Weights of a small text-conditioned image diffusion model.
Model: 5.82M parameters, arch unet, text encoder width 192, text encoder layers 7, text encoder norm layernorm, text encoder activation gelu_tanh, norm groupnorm, activation silu, widths [64, 128, 128].
Rows from block 3 of the denoiser, named by matrix and row number. Rows with one number belong to one channel. Each number is 200 + 30 x the weight over its row's rms, rounded and kept within 0 to 999. All counts start at 0. After the name is the row's rms in percent of the matrix's.
# convs0: first 3x3 conv (model.mid.0.convs.0.weight, 128x128x3x3, standardized in use), inputs 60-69, a 3x3 kernel for each
# convs1: second 3x3 conv (model.mid.0.convs.1.weight, 128x128x3x3, standardized in use, transposed), outputs 60-69, a 3x3 kernel for each
convs0.17,100,200,237,207,221,195,208,210,211,237,238,240,239,172,187,297,202,189,134,191,198,241,147,215,213,234,215,206,251,165,174,150,171,191,202,184,201,206,198,186,232,151,192,221,202,249,164,111,158,197,192,249,182,189,208,215,161,176,177,202,209,235,179,196,212,181,206,222,234,192,200,185,113,213,216,201,287,233,165,248,183,153,208,234,193,210,213,223,213,192,197
convs1.17,086,167,216,185,165,175,203,174,165,200,192,208,238,181,234,231,177,166,207,206,232,229,155,165,185,161,188,188,223,221,231,200,197,233,178,185,214,215,240,229,210,225,221,197,196,190,164,165,153,188,209,130,218,221,210,200,181,185,196,208,219,218,216,223,171,195,205,184,177,191,223,217,200,166,179,158,227,235,216,202,205,168,182,221,259,154,204,260,176,226,280
convs0.18,110,195,206,251,173,183,208,204,202,198,222,193,204,309,205,205,307,179,174,214,202,220,171,191,246,215,184,185,241,197,231,209,186,225,223,183,193,195,207,204,245,290,219,228,223,211,218,225,234,204,199,196,192,185,184,176,191,161,172,248,196,168,253,181,162,173,163,204,166,157,202,146,185,184,145,125,231,249,229,235,213,224,212,210,204,233,244,206,179,218,228
convs1.18,091,220,224,219,199,203,200,179,164,162,185,227,114,152,164,119,126,173,156,189,207,154,188,204,148,187,184,163,204,170,167,204,133,141,162,160,153,172,187,213,193,167,243,189,155,216,180,241,219,187,221,194,195,191,191,234,195,211,224,203,201,252,192,193,219,207,213,171,203,209,224,238,224,245,248,230,245,254,230,216,220,210,210,237,227,236,204,202,197,203,223
convs0.19,079,184,203,264,169,201,213,183,185,212,206,203,186,198,176,194,201,203,194,208,217,226,216,214,210,180,216,154,166,185,192,186,172,209,178,164,205,211,223,260,200,231,241,194,202,232,272,193,168,204,173,173,189,156,175,207,187,219,188,185,197,170,173,194,214,156,138,219,189,200,207,179,185,276,236,229,268,249,239,256,229,205,214,229,227,191,208,216,201,224,190
convs1.19,127,182,213,242,198,231,199,178,194,189,221,219,221,210,173,208,183,233,223,188,200,205,219,199,195,218,211,195,189,154,201,183,136,152,231,207,243,200,240,257,132,176,223,141,215,220,208,208,199,223,210,213,185,200,172,216,240,220,198,240,250,184,219,255,187,149,187,211,169,188,267,214,190,153,140,164,194,190,196,183,176,167,196,231,248,234,197,236,211,158,196
convs0.20,095,189,216,222,206,230,237,166,228,233,233,213,244,231,191,169,239,278,234,228,214,224,218,219,235,260,196,201,149,213,160,192,188,180,234,198,139,207,215,224,210,197,172,186,178,214,222,218,167,212,180,182,240,228,202,215,167,172,237,184,197,206,184,201,223,189,155,207,197,155,194,202,225,223,223,188,189,205,167,142,162,191,212,221,227,183,202,182,164,183,174
convs1.20,093,148,127,157,196,216,200,164,200,177,196,260,272,197,255,224,168,218,197,182,207,222,189,212,248,208,214,240,210,252,271,204,251,232,180,211,235,188,175,191,228,187,181,240,226,219,203,245,287,241,168,150,236,198,133,193,212,209,227,240,240,197,226,220,171,175,187,164,194,195,174,219,193,215,224,238,173,190,186,221,200,195,150,204,224,178,191,241,181,177,226
convs0.21,104,178,178,212,200,179,188,223,212,223,251,206,180,213,175,177,188,219,182,213,237,207,178,169,201,167,217,224,150,177,143,176,203,173,197,207,160,204,213,196,199,172,187,205,186,222,267,214,217,293,220,205,209,188,183,151,151,153,191,169,138,233,226,202,198,160,180,221,219,204,234,207,207,283,204,194,220,219,236,227,213,205,220,208,227,182,195,210,165,205,233
convs1.21,131,163,182,169,195,178,156,181,165,129,178,196,178,198,227,194,229,286,219,165,181,183,184,206,200,186,228,215,173,161,214,215,175,191,281,227,267,200,267,218,181,174,189,220,245,261,210,216,204,209,172,163,207,183,151,218,211,214,206,197,201,204,199,212,169,150,184,186,204,222,244,217,177,139,140,158,206,215,207,195,192,169,195,212,241,199,199,212,163,186,187
convs0.22,103,169,183,238,197,196,191,176,192,179,208,184,200,213,152,215,199,199,215,245,213,194,183,177,220,173,247,164,178,204,213,158,158,161,157,183,220,187,173,188,199,172,185,178,165,137,221,188,158,210,201,166,228,216,211,200,170,202,231,190,195,233,208,141,197,212,210,186,237,256,218,244,296,237,208,178,228,198,153,212,250,233,208,181,211,199,226,214,233,215,219
convs1.22,077,255,216,210,224,228,213,250,241,241,160,184,180,197,216,194,215,218,224,203,202,217,197,197,209,231,215,221,216,191,212,200,144,194,247,222,205,272,204,242,256,178,234,280,198,227,212,174,151,207,196,186,196,164,171,164,157,148,184,169,150,207,196,176,174,191,209,157,184,183,181,203,184,185,185,176,215,195,186,198,191,171,164,195,194,153,211,197,181,202,210
convs0.23,105,236,201,258,186,244,244,193,207,241,227,185,155,200,214,187,160,224,215,196,199,179,175,209,188,188,106,221,190,177,198,228,228,185,203,200,214,249,289,195,210,229,209,221,226,226,229,214,192,212,195,161,226,192,122,175,204,129,180,142,151,179,155,133,184,209,190,208,171,222,185,250,123,238,158,173,245,209,179,203,174,194,215,197,198,213,160,188,239,250,214
convs1.23,057,215,142,187,249,176,195,239,207,229,152,167,217,165,205,220,189,212,200,180,198,196,187,196,201,209,231,212,198,181,199,194,220,209,220,233,168,141,128,157,212,191,184,170,154,168,178,230,150,226,219,181,192,210,130,189,206,207,179,211,226,182,209,189,217,245,190,209,199,169,211,221,189,194,194,141,202,178,157,202,212,198,158,172,170,140,168,157,146,187,171
convs0.24,090,176,207,171,197,194,222,225,236,223,286,254,236,251,218,181,226,231,189,233,259,204,263,216,206,216,263,258,210,214,210,176,195,197,215,200,222,156,174,162,169,159,162,221,172,205,216,207,213,223,205,211,204,223,178,155,145,177,162,168,180,137,107,180,189,184,185,152,197,189,183,241,218,178,198,203,207,229,198,191,153,134,165,185,152,187,192,204,209,211,202
convs1.24,139,147,168,181,198,179,151,225,191,193,293,224,194,213,200,162,165,192,121,162,182,200,164,187,210,208,222,225,198,210,194,180,230,191,219,271,195,177,218,203,236,219,228,212,186,207,239,259,227,216,257,242,177,176,195,219,233,224,255,247,245,210,197,215,231,242,197,211,221,200,197,201,173,233,224,181,220,207,177,202,201,183,197,180,201,205,232,244,189,222,241
convs0.25,088,197,190,128,204,188,194,224,180,209,183,276,294,120,270,295,141,264,295,206,180,201,184,192,221,202,189,250,163,256,251,169,256,215,194,241,257,204,239,218,188,208,154,234,192,129,198,193,212,192,182,213,184,228,270,182,194,202,184,187,203,238,209,227,227,219,219,199,191,201,204,219,156,236,174,133,179,168,183,166,153,143,202,215,183,186,177,208,187,178,215
convs1.25,126,256,217,167,220,171,206,240,225,247,208,273,190,198,224,149,152,173,159,198,226,248,203,250,247,187,226,222,170,179,176,176,217,203,173,179,158,194,198,144,217,203,173,173,209,172,197,200,244,190,214,214,186,181,205,195,168,152,229,214,209,207,219,188,252,192,215,246,149,160,176,149,157,271,252,254,239,207,199,228,210,207,198,200,180,202,216,174,186,210,166
convs0.26,087,165,250,228,171,266,256,186,236,224,174,179,211,179,222,174,164,229,198,224,190,197,256,231,213,227,220,207,215,167,172,203,195,167,158,180,182,156,242,299,169,213,233,171,194,228,210,185,237,217,182,194,182,186,197,226,194,245,204,145,185,218,180,221,200,148,185,208,163,190,205,181,211,192,168,263,145,162,216,191,181,204,203,240,222,198,228,215,162,240,244
convs1.26,120,220,239,227,178,241,189,197,263,201,207,147,203,208,173,181,230,192,192,204,195,169,180,188,167,177,189,157,196,207,178,249,170,203,288,204,233,223,208,222,200,218,181,188,235,237,203,176,207,256,202,206,236,202,205,226,220,253,219,212,258,212,198,264,190,159,184,230,206,212,181,192,200,177,185,212,174,175,189,195,191,182,208,188,170,241,228,209,262,249,219
convs0.27,104,141,218,242,207,176,186,221,192,198,177,158,229,218,216,177,148,199,161,243,204,193,191,229,210,218,214,239,221,175,211,181,186,236,198,227,240,240,208,218,202,162,177,217,197,159,191,256,271,208,167,184,183,195,190,220,203,177,122,216,188,178,232,168,189,198,190,242,202,221,209,211,230,224,205,212,230,146,164,226,210,203,182,240,176,187,251,189,185,273,176
convs1.27,054,216,238,202,256,211,221,188,228,211,198,168,139,192,194,157,187,206,186,174,155,174,189,187,191,195,197,214,195,242,176,210,215,217,187,198,177,243,202,231,196,230,231,235,182,173,199,182,167,211,267,187,199,148,196,182,172,179,197,193,164,203,196,172,185,196,201,212,208,189,184,198,187,229,200,195,196,208,190,207,219,220,177,228,193,201,224,208,132,169,211
convs0.28,104,158,206,152,210,201,175,173,227,165,244,206,214,204,195,176,142,119,84,156,216,270,212,211,196,207,209,197,181,190,197,212,164,173,220,179,191,213,216,191,256,203,225,247,215,201,213,173,206,236,230,246,193,222,242,230,184,160,232,209,171,242,188,219,181,225,225,192,204,209,173,199,212,200,193,248,177,147,219,192,177,193,233,205,193,229,224,210,224,197,156
convs1.28,085,197,191,197,157,173,174,160,204,215,188,177,208,200,198,247,129,166,214,198,193,176,201,187,164,217,184,155,175,190,149,226,195,157,211,204,200,164,204,182,183,240,200,219,232,228,168,179,171,211,174,173,241,183,166,222,218,213,211,203,200,197,187,186,211,171,189,174,173,221,131,157,178,180,176,196,203,201,197,179,201,205,219,234,253,232,232,228,230,254,247
convs0.29,093,156,146,212,153,182,196,168,190,174,200,284,301,217,247,272,249,280,289,215,223,196,229,201,203,198,194,177,232,191,204,197,223,219,191,234,213,154,151,194,173,187,202,204,194,241,207,213,216,215,226,264,186,200,259,162,170,189,132,174,193,192,183,144,161,210,209,195,187,212,216,169,210,263,239,264,194,243,262,231,274,260,221,215,253,177,215,232,194,215,199
convs1.29,093,216,201,201,158,182,201,169,216,275,216,227,308,183,210,223,210,200,155,191,183,206,198,203,213,216,204,227,206,194,218,187,195,228,191,222,205,139,187,145,143,218,165,125,203,167,236,169,209,199,152,207,208,157,207,215,174,170,240,210,195,245,210,179,199,186,219,176,211,230,189,180,199,226,225,219,230,214,242,220,219,236,224,202,182,178,171,189,185,201,218
convs0.30,099,192,216,158,178,202,179,167,235,225,228,256,224,148,169,185,143,198,185,214,192,182,197,221,244,161,180,239,183,155,174,213,217,209,168,223,174,185,222,258,205,188,223,231,216,149,207,125,183,195,178,185,211,196,215,180,166,182,205,157,182,214,246,248,247,160,145,197,186,181,252,207,217,229,175,178,213,215,156,267,204,177,225,209,142,193,186,199,243,237,228
convs1.30,069,197,216,182,198,186,181,179,177,225,259,231,212,190,211,191,154,231,152,181,191,192,178,180,196,178,183,178,206,178,217,149,190,226,209,197,207,232,270,234,186,233,251,153,178,193,215,183,219,213,249,227,216,283,246,153,172,183,163,187,199,177,198,203,187,181,192,205,186,230,184,204,165,194,196,174,187,180,171,181,176,205,207,180,177,240,232,169,213,176,175
convs0.31,088,188,200,193,184,193,168,211,214,210,130,155,107,156,184,147,117,158,202,195,171,188,178,162,202,171,222,228,203,214,192,205,213,229,231,198,179,239,200,182,209,198,154,200,236,225,176,139,120,204,179,172,165,153,165,176,211,229,203,187,194,219,229,222,183,190,199,186,225,209,153,191,224,180,176,205,238,204,201,169,144,118,165,169,201,169,187,205,182,194,204
convs1.31,129,157,182,203,170,210,235,193,221,265,244,206,235,210,208,231,143,189,208,257,246,249,194,182,192,167,169,171,195,201,185,248,239,237,188,190,221,201,204,233,255,210,234,192,191,235,192,187,178,205,181,208,235,213,222,202,177,194,195,180,202,223,206,228,239,247,196,210,185,191,188,174,189,185,194,178,191,178,172,157,165,171,185,208,211,246,216,205,234,228,227
convs0.32,104,264,254,212,219,248,203,221,209,170,228,228,234,134,188,181,176,190,154,216,191,179,212,169,205,193,182,164,187,162,144,217,230,143,230,232,191,239,233,263,228,181,167,183,217,204,195,221,185,225,258,207,222,232,223,159,180,151,211,239,153,158,151,156,212,223,257,197,230,229,185,191,203,251,315,288,147,147,117,193,219,182,195,220,218,193,200,224,233,201,199
convs1.32,083,234,196,193,177,203,194,182,206,184,241,214,205,276,254,223,228,205,163,216,190,212,200,193,218,206,200,208,198,207,143,257,245,184,257,287,268,174,218,214,162,195,205,207,240,250,153,202,200,215,207,216,197,193,180,220,218,226,205,187,213,218,213,223,221,175,143,255,186,162,208,136,103,147,168,160,211,192,187,205,186,166,175,177,185,186,209,206,232,244,206
convs0.33,095,228,192,185,212,230,189,224,228,190,163,167,201,234,223,190,223,193,211,205,193,212,237,205,204,276,231,228,179,205,163,167,234,186,165,229,175,238,206,143,266,228,153,219,225,165,172,226,236,202,189,245,181,206,267,205,190,153,238,217,183,212,191,172,198,184,196,216,214,205,208,194,220,183,155,172,176,185,154,96,124,126,208,189,170,200,196,171,182,192,157
convs1.33,149,196,202,155,181,176,172,219,158,172,189,235,190,233,276,291,190,258,271,199,192,198,206,207,202,230,220,208,129,186,163,154,243,160,123,178,172,186,160,166,189,206,177,220,196,197,155,200,221,171,180,157,195,193,178,203,214,225,197,215,206,184,193,184,283,238,201,225,207,193,203,202,178,235,221,199,248,206,182,244,215,203,136,196,168,180,233,188,182,207,182
convs0.34,112,209,224,197,187,215,203,207,248,251,208,129,172,179,223,157,265,206,192,160,218,186,195,198,202,175,204,194,214,214,129,168,178,187,216,198,244,228,199,248,253,208,209,222,212,204,201,194,194,241,211,162,241,211,206,186,193,199,187,163,159,191,183,208,188,161,194,213,170,186,275,176,175,179,269,217,205,221,181,169,165,196,175,169,203,180,191,223,163,178,167
convs1.34,045,194,170,193,228,199,239,261,217,248,152,239,220,165,204,196,215,200,156,180,203,205,181,215,198,211,217,216,181,175,217,195,190,174,151,160,191,170,190,197,186,211,197,184,201,221,160,215,218,164,169,171,179,185,158,198,163,188,193,166,209,174,191,192,285,186,162,264,211,191,263,216,184,197,196,222,212,201,202,200,187,181,166,204,176,190,220,172,200,181,203
convs0.35,107,206,195,273,201,179,265,233,198,211,246,207,152,196,251,254,177,145,168,206,238,249,200,233,214,186,170,218,170,220,208,195,210,184,215,219,160,224,167,176,211,156,193,212,224,186,170,225,214,199,212,202,169,120,183,195,202,141,163,189,200,187,136,163,244,195,203,214,222,286,213,229,190,242,186,193,180,185,222,195,198,171,219,222,179,238,232,229,191,205,208
convs1.35,065,178,218,172,213,222,188,227,224,230,194,217,292,167,223,225,125,187,219,178,193,204,178,166,176,184,180,157,180,187,180,150,178,202,126,224,199,151,185,134,184,218,223,177,185,212,223,243,221,158,181,221,204,221,226,196,181,180,208,182,215,207,200,204,204,182,195,184,125,209,189,193,205,188,185,210,192,192,214,176,182,207,156,144,176,178,159,145,149,184,147
convs0.36,115,183,249,250,189,211,198,202,256,247,152,250,154,194,168,178,150,130,185,180,225,221,219,207,184,214,169,241,168,160,199,154,176,161,141,184,200,159,231,198,142,200,162,149,181,195,187,201,235,219,247,281,189,190,224,196,195,186,157,176,123,254,231,157,209,225,181,191,174,182,194,140,208,148,190,143,210,223,261,208,172,209,188,163,193,200,180,186,202,209,236
convs1.36,061,176,214,190,206,248,185,156,243,192,199,185,197,205,193,207,212,238,241,169,169,204,188,179,176,180,187,187,191,204,240,188,160,176,167,163,218,250,192,223,288,194,215,249,145,186,209,208,226,201,193,237,194,221,255,184,189,172,177,177,157,175,168,168,170,196,216,189,194,201,171,187,227,200,199,200,188,191,200,187,194,175,152,148,159,157,132,154,143,170,166
convs0.37,086,238,237,237,206,189,215,188,220,178,155,181,186,129,169,255,188,187,213,192,203,202,223,220,222,205,201,240,163,204,226,195,235,193,179,221,222,199,223,237,252,187,205,253,245,224,211,163,143,211,204,199,201,183,210,204,195,142,198,181,158,203,173,181,213,160,167,176,221,233,187,221,214,214,211,194,189,139,144,235,219,198,215,235,194,202,174,161,240,237,200
convs1.37,150,260,227,195,228,197,199,237,188,164,262,225,136,249,266,192,142,203,239,187,194,190,213,206,222,200,207,229,157,214,166,162,230,215,180,239,178,214,210,186,183,176,202,173,158,170,249,238,209,224,264,247,193,204,206,188,206,197,194,207,221,184,184,204,220,208,213,246,194,184,198,209,222,325,279,247,237,203,184,231,221,203,251,205,195,222,203,161,216,203,127
convs0.38,103,194,176,160,217,220,189,220,217,239,161,194,231,195,200,222,99,176,181,193,202,222,200,200,222,206,209,182,193,153,191,217,170,170,178,203,184,172,186,199,165,223,199,176,208,211,203,209,233,203,222,245,182,194,252,172,252,256,254,262,232,167,191,223,134,176,215,180,217,218,212,218,216,200,193,167,178,215,165,189,237,205,212,201,182,231,209,248,180,184,228
convs1.38,092,159,186,197,214,163,195,220,217,229,187,224,227,232,204,238,124,164,223,156,182,195,175,183,164,192,205,174,197,190,239,212,180,239,233,158,208,191,179,165,225,178,183,239,200,205,216,176,179,203,223,212,230,194,214,159,173,161,168,186,169,143,159,162,222,205,215,177,171,210,196,197,226,186,167,172,195,205,212,162,171,191,234,194,168,245,222,182,245,252,195
convs0.39,100,262,158,190,221,192,184,225,173,192,183,218,213,188,235,184,213,191,184,247,218,216,222,175,157,221,226,254,182,182,199,200,226,219,206,177,175,206,189,144,208,223,215,217,172,169,210,209,197,136,205,230,166,206,230,160,163,177,119,225,193,128,204,233,184,214,205,172,223,164,175,209,168,178,201,211,215,171,209,208,152,184,197,173,219,201,231,201,163,156,212
convs1.39,068,227,209,205,206,201,188,242,203,198,207,191,205,211,159,201,96,137,107,196,198,183,176,187,194,159,152,152,198,206,176,137,179,193,150,186,156,186,193,198,201,223,233,189,206,199,169,170,227,154,179,184,195,179,193,188,201,198,228,215,213,236,214,197,240,204,238,208,180,209,244,216,290,243,238,228,228,212,222,178,200,217,194,161,180,213,164,172,193,177,220
convs0.40,100,163,213,188,185,209,191,233,183,178,200,196,196,179,161,172,213,169,199,247,221,183,209,220,227,223,226,242,180,225,226,184,201,206,162,183,197,184,150,229,179,212,251,166,234,224,135,170,196,157,178,195,192,200,203,167,146,224,167,205,256,187,160,245,214,181,238,227,200,201,193,198,221,166,213,178,214,216,228,121,167,233,223,175,189,209,184,193,198,187,207
convs1.40,064,232,259,263,227,259,213,207,272,207,132,131,157,186,191,201,157,174,167,215,210,190,210,169,181,238,196,201,196,205,208,166,147,227,176,153,177,190,231,225,181,195,198,157,177,184,220,195,222,207,200,198,204,200,242,160,184,194,184,188,207,163,177,209,202,215,266,211,179,236,201,205,206,206,201,227,203,221,224,180,200,214,233,173,141,206,153,137,217,182,179
convs0.41,099,208,170,181,185,175,163,214,202,172,227,219,265,216,246,304,185,242,302,166,198,192,139,191,210,197,209,216,175,213,279,190,212,262,169,190,219,204,184,191,241,213,192,261,178,179,225,153,119,211,175,188,190,185,211,186,178,183,204,178,178,201,172,208,212,186,191,180,198,214,200,218,221,302,237,220,205,197,192,179,167,182,198,222,169,205,200,162,173,171,161
convs1.41,097,165,222,212,178,198,195,193,196,186,197,199,174,189,208,215,172,205,235,171,198,217,181,216,218,199,224,221,200,211,222,183,212,207,208,208,242,215,230,220,185,221,203,185,240,252,219,233,196,219,205,173,206,226,184,193,197,189,196,225,203,201,211,192,221,187,204,238,200,198,225,199,184,217,202,192,239,216,221,218,194,183,158,146,224,149,156,201,171,159,194
convs0.42,094,163,200,251,204,211,208,191,219,209,189,124,155,187,231,212,187,206,236,176,193,187,216,239,209,190,247,230,170,220,209,174,190,192,219,208,215,183,229,196,169,224,242,172,156,231,202,153,208,220,165,190,228,152,181,214,179,140,184,146,172,182,200,280,199,161,160,197,180,189,187,252,220,226,171,164,222,230,211,186,224,206,127,196,186,192,209,207,148,178,208
convs1.42,072,192,211,233,204,217,218,221,239,221,201,231,226,157,197,205,163,229,226,206,208,199,194,192,163,171,184,165,191,189,214,191,204,232,165,175,180,226,261,234,217,221,214,147,211,209,192,215,236,167,218,239,167,223,197,173,206,218,195,239,251,197,226,249,208,203,225,222,186,242,236,214,209,196,210,213,191,207,219,205,209,213,240,191,140,254,210,196,242,221,200
convs0.43,100,228,223,186,239,250,183,208,211,180,193,235,224,185,218,235,171,187,203,230,233,158,190,172,163,225,209,170,144,192,171,170,191,159,175,174,176,237,250,226,208,199,194,202,213,230,179,199,185,197,201,147,228,200,165,164,132,206,172,170,210,169,161,196,212,190,200,189,166,209,147,178,236,179,215,197,156,163,178,251,211,177,272,236,210,196,217,191,228,259,184
convs1.43,086,234,231,186,262,182,201,236,189,225,160,212,181,216,279,235,220,235,198,205,199,198,200,182,192,224,202,221,231,210,215,186,166,247,242,218,243,209,217,186,193,218,183,182,211,183,151,139,145,202,223,208,202,201,203,161,175,188,198,204,204,165,170,173,180,198,200,203,211,201,173,202,186,198,190,189,217,207,211,219,220,228,162,166,109,130,143,125,156,180,174
convs0.44,089,221,239,200,261,197,185,242,190,192,106,179,281,207,145,209,200,250,170,185,170,237,190,200,255,196,253,229,227,199,208,177,199,232,146,224,175,226,197,201,230,181,132,191,203,168,185,160,165,211,211,224,269,209,196,135,181,136,180,217,210,224,218,215,165,202,187,234,184,178,216,173,211,224,203,192,180,182,147,133,162,170,191,182,237,227,183,162,171,237,192
convs1.44,121,181,198,149,193,188,196,231,205,195,204,231,222,221,240,196,176,200,281,200,223,224,204,220,230,184,215,225,135,135,153,141,199,209,170,187,228,197,240,192,181,238,203,187,189,215,166,170,176,193,211,151,195,170,182,192,165,180,188,199,197,185,180,201,228,203,211,219,218,227,193,207,200,238,229,218,240,216,191,253,212,163,188,207,246,182,182,203,226,154,143
convs0.45,088,184,163,172,164,162,144,193,185,206,190,130,184,244,192,202,283,174,232,170,169,171,208,173,172,268,221,184,203,176,192,185,191,210,182,191,224,182,138,128,187,184,166,197,194,180,201,164,191,202,204,242,223,205,193,189,198,160,198,238,220,236,256,250,229,183,193,236,203,214,270,205,211,162,153,150,221,231,230,170,169,164,200,151,168,205,201,183,211,193,185
convs1.45,143,200,205,193,187,208,227,183,216,274,203,234,180,141,205,199,153,222,237,174,207,193,165,161,159,167,159,170,193,176,210,200,184,198,159,193,185,195,186,237,215,225,225,181,187,198,176,202,165,216,217,188,222,236,189,187,186,171,192,181,179,213,206,205,202,175,163,197,193,174,222,197,187,190,197,186,170,199,195,182,187,168,224,226,192,234,264,276,228,282,314
convs0.46,086,190,199,199,189,169,200,211,201,180,134,223,216,209,185,236,242,250,230,194,195,202,201,264,237,208,256,239,219,224,202,176,154,203,153,184,204,208,193,195,190,179,209,167,163,199,242,182,191,225,167,157,239,158,219,173,151,174,179,201,219,178,203,197,199,217,167,231,226,171,242,197,243,207,198,201,188,190,214,132,168,175,221,227,200,201,258,198,216,260,198
convs1.46,114,188,241,179,189,229,211,243,240,197,169,224,171,155,237,246,143,216,299,183,216,222,184,207,208,191,208,222,161,195,244,174,239,224,129,184,230,214,235,221,216,260,212,187,201,224,173,207,214,194,191,145,159,202,171,178,154,179,203,215,210,173,180,224,214,228,217,227,223,224,253,217,230,212,204,194,208,188,167,218,188,167,172,190,249,189,173,191,165,159,205
convs0.47,094,175,226,183,231,215,221,218,186,209,233,225,207,205,225,226,182,264,220,203,245,224,279,240,166,238,213,154,140,150,187,181,171,208,178,194,207,209,243,256,194,206,233,177,213,225,251,200,209,212,173,211,192,138,155,203,204,198,239,195,181,149,162,174,262,214,187,249,167,224,252,255,258,264,235,245,188,196,188,222,226,214,197,248,233,170,230,178,198,253,186
convs1.47,126,223,238,235,247,220,147,209,218,189,216,242,164,143,238,118,176,256,234,202,202,196,178,193,202,213,211,180,181,191,216,163,193,190,226,230,202,236,225,224,202,208,175,250,241,215,242,275,259,214,249,256,205,222,189,190,193,213,191,204,219,203,209,237,225,165,147,221,227,238,203,204,190,210,198,206,193,188,189,197,186,180,200,234,250,179,241,257,176,184,187
convs0.48,094,181,196,186,181,203,179,210,212,189,169,176,180,205,185,206,190,175,256,175,230,228,248,180,176,220,220,191,192,190,205,203,201,246,203,194,175,178,173,209,164,242,174,166,187,144,176,150,161,203,162,169,242,216,240,165,196,208,166,167,214,208,163,201,177,204,194,152,195,178,162,176,230,187,164,235,198,175,221,178,212,238,230,201,200,198,207,191,276,190,151
convs1.48,055,152,164,183,223,211,216,229,204,182,155,172,165,205,208,242,114,174,215,202,188,190,208,205,184,204,211,175,139,146,165,178,211,240,172,138,169,169,187,199,246,226,225,213,219,206,193,191,179,194,226,177,189,214,226,182,183,170,207,204,200,186,165,168,239,220,200,205,194,214,187,207,232,253,230,220,247,210,209,190,195,210,209,195,185,207,214,194,203,197,181
convs0.49,096,162,165,190,161,180,185,142,158,164,198,200,161,144,223,196,172,254,214,148,186,183,193,204,178,207,215,183,215,225,171,196,227,179,168,207,208,166,172,190,188,185,215,197,214,242,182,207,190,199,174,179,244,237,180,157,147,166,179,180,197,216,210,213,191,208,189,207,197,196,211,186,190,162,173,194,229,222,228,248,276,242,166,187,191,176,194,214,206,204,229
convs1.49,137,229,193,180,207,162,137,226,202,185,123,171,206,194,212,236,240,236,205,210,204,200,210,211,219,226,236,260,155,173,173,218,234,198,204,181,167,190,150,123,180,226,187,172,194,157,183,164,161,229,226,180,242,257,246,213,229,223,193,205,215,168,179,221,154,166,195,193,191,185,216,189,209,170,176,188,227,223,215,270,260,222,223,176,185,184,164,168,221,205,210
convs0.50,100,169,189,181,208,192,197,250,189,225,247,208,242,236,177,278,224,241,291,229,210,241,202,210,259,191,202,264,202,191,204,135,207,211,140,153,200,212,195,174,202,194,189,203,236,176,186,180,171,223,194,171,213,144,198,204,207,189,200,238,196,173,238,174,224,152,162,211,208,237,228,213,212,188,189,167,224,235,184,206,201,214,206,212,201,231,208,208,230,193,196
convs1.50,051,196,169,190,194,189,215,201,173,225,203,195,191,188,201,202,210,199,179,182,200,202,164,186,206,180,205,194,172,251,200,183,230,208,175,229,189,213,227,213,236,200,242,196,167,174,195,239,211,187,187,235,187,218,226,174,154,181,209,190,175,214,201,176,243,240,215,232,210,192,174,224,152,205,214,198,205,211,191,183,182,196,218,153,168,214,168,144,207,179,147
convs0.51,105,169,209,188,212,203,228,145,173,200,328,242,214,245,223,257,151,243,254,280,189,254,230,204,241,202,183,243,183,148,185,212,153,157,187,191,178,232,209,217,232,205,173,214,210,205,177,143,191,212,178,205,232,210,216,189,238,200,205,193,229,193,150,208,229,208,235,236,210,171,185,186,209,223,195,193,193,176,199,173,185,196,206,151,220,162,179,191,166,219,178
convs1.51,074,212,186,197,182,183,184,224,218,193,233,200,249,233,243,228,174,164,164,165,186,190,173,201,206,152,197,186,200,226,246,207,221,289,235,241,234,141,199,186,209,223,251,160,138,211,252,202,188,230,209,225,195,210,262,145,166,158,184,181,179,182,181,170,147,173,211,236,188,226,192,206,208,228,236,196,209,206,203,202,195,194,185,149,156,158,212,204,180,239,252
convs0.52,112,251,220,181,218,212,211,201,210,185,210,218,290,212,188,205,196,189,186,178,201,192,179,199,230,246,226,197,193,236,263,234,249,202,153,209,173,208,241,236,243,204,204,235,181,234,259,226,161,225,147,205,180,176,162,192,206,223,211,182,191,134,155,177,223,234,201,171,186,194,182,168,168,164,185,231,194,206,215,236,199,183,190,209,199,203,217,180,195,155,202
convs1.52,050,186,160,157,239,161,205,189,77,165,215,230,182,136,149,151,110,121,146,175,185,181,174,209,194,200,212,173,178,203,239,194,203,198,188,193,183,166,144,175,178,166,192,161,139,160,218,256,194,188,203,187,163,219,230,174,192,184,184,194,184,172,188,173,211,238,246,198,226,204,169,216,192,245,239,227,193,216,224,202,222,223,174,175,175,226,198,181,219,225,198
convs0.53,093,247,194,187,226,220,208,202,174,200,102,265,291,175,220,281,266,158,212,219,198,215,196,203,197,171,202,199,221,257,215,212,243,235,206,197,243,166,176,189,169,190,172,174,191,164,180,157,159,217,185,221,242,199,261,151,207,201,195,188,157,184,221,201,194,141,197,197,176,194,164,197,189,198,185,160,169,142,163,198,243,139,171,213,194,196,222,202,197,180,177
convs1.53,140,213,192,181,199,160,168,270,237,217,211,216,179,186,188,173,170,217,189,204,225,237,183,213,206,174,210,212,148,186,184,169,203,213,150,149,204,238,233,210,228,236,254,208,218,225,197,126,159,230,180,191,203,179,235,183,187,191,204,193,200,217,205,203,282,244,246,279,182,211,273,211,226,261,225,183,275,214,182,239,202,191,222,185,194,219,222,192,256,229,209
convs0.54,108,220,193,162,184,189,206,213,222,209,207,179,161,184,184,186,130,190,214,207,176,208,215,258,209,191,291,239,209,219,191,215,194,196,201,156,209,175,231,140,204,211,173,240,164,182,235,185,213,209,216,239,237,233,210,191,182,131,179,243,185,139,211,216,181,182,206,198,175,218,228,238,203,232,131,143,220,227,212,169,185,209,224,181,158,194,208,186,220,222,233
convs1.54,080,187,206,218,189,223,229,208,249,213,230,223,168,241,215,187,233,227,214,157,161,171,192,176,164,202,198,192,159,197,214,187,229,222,194,191,208,224,240,239,277,200,242,228,162,214,216,212,203,188,171,219,197,164,225,190,154,188,182,151,186,150,153,172,206,198,197,210,193,192,186,203,210,189,196,194,187,191,184,175,197,190,208,209,178,218,211,194,184,204,180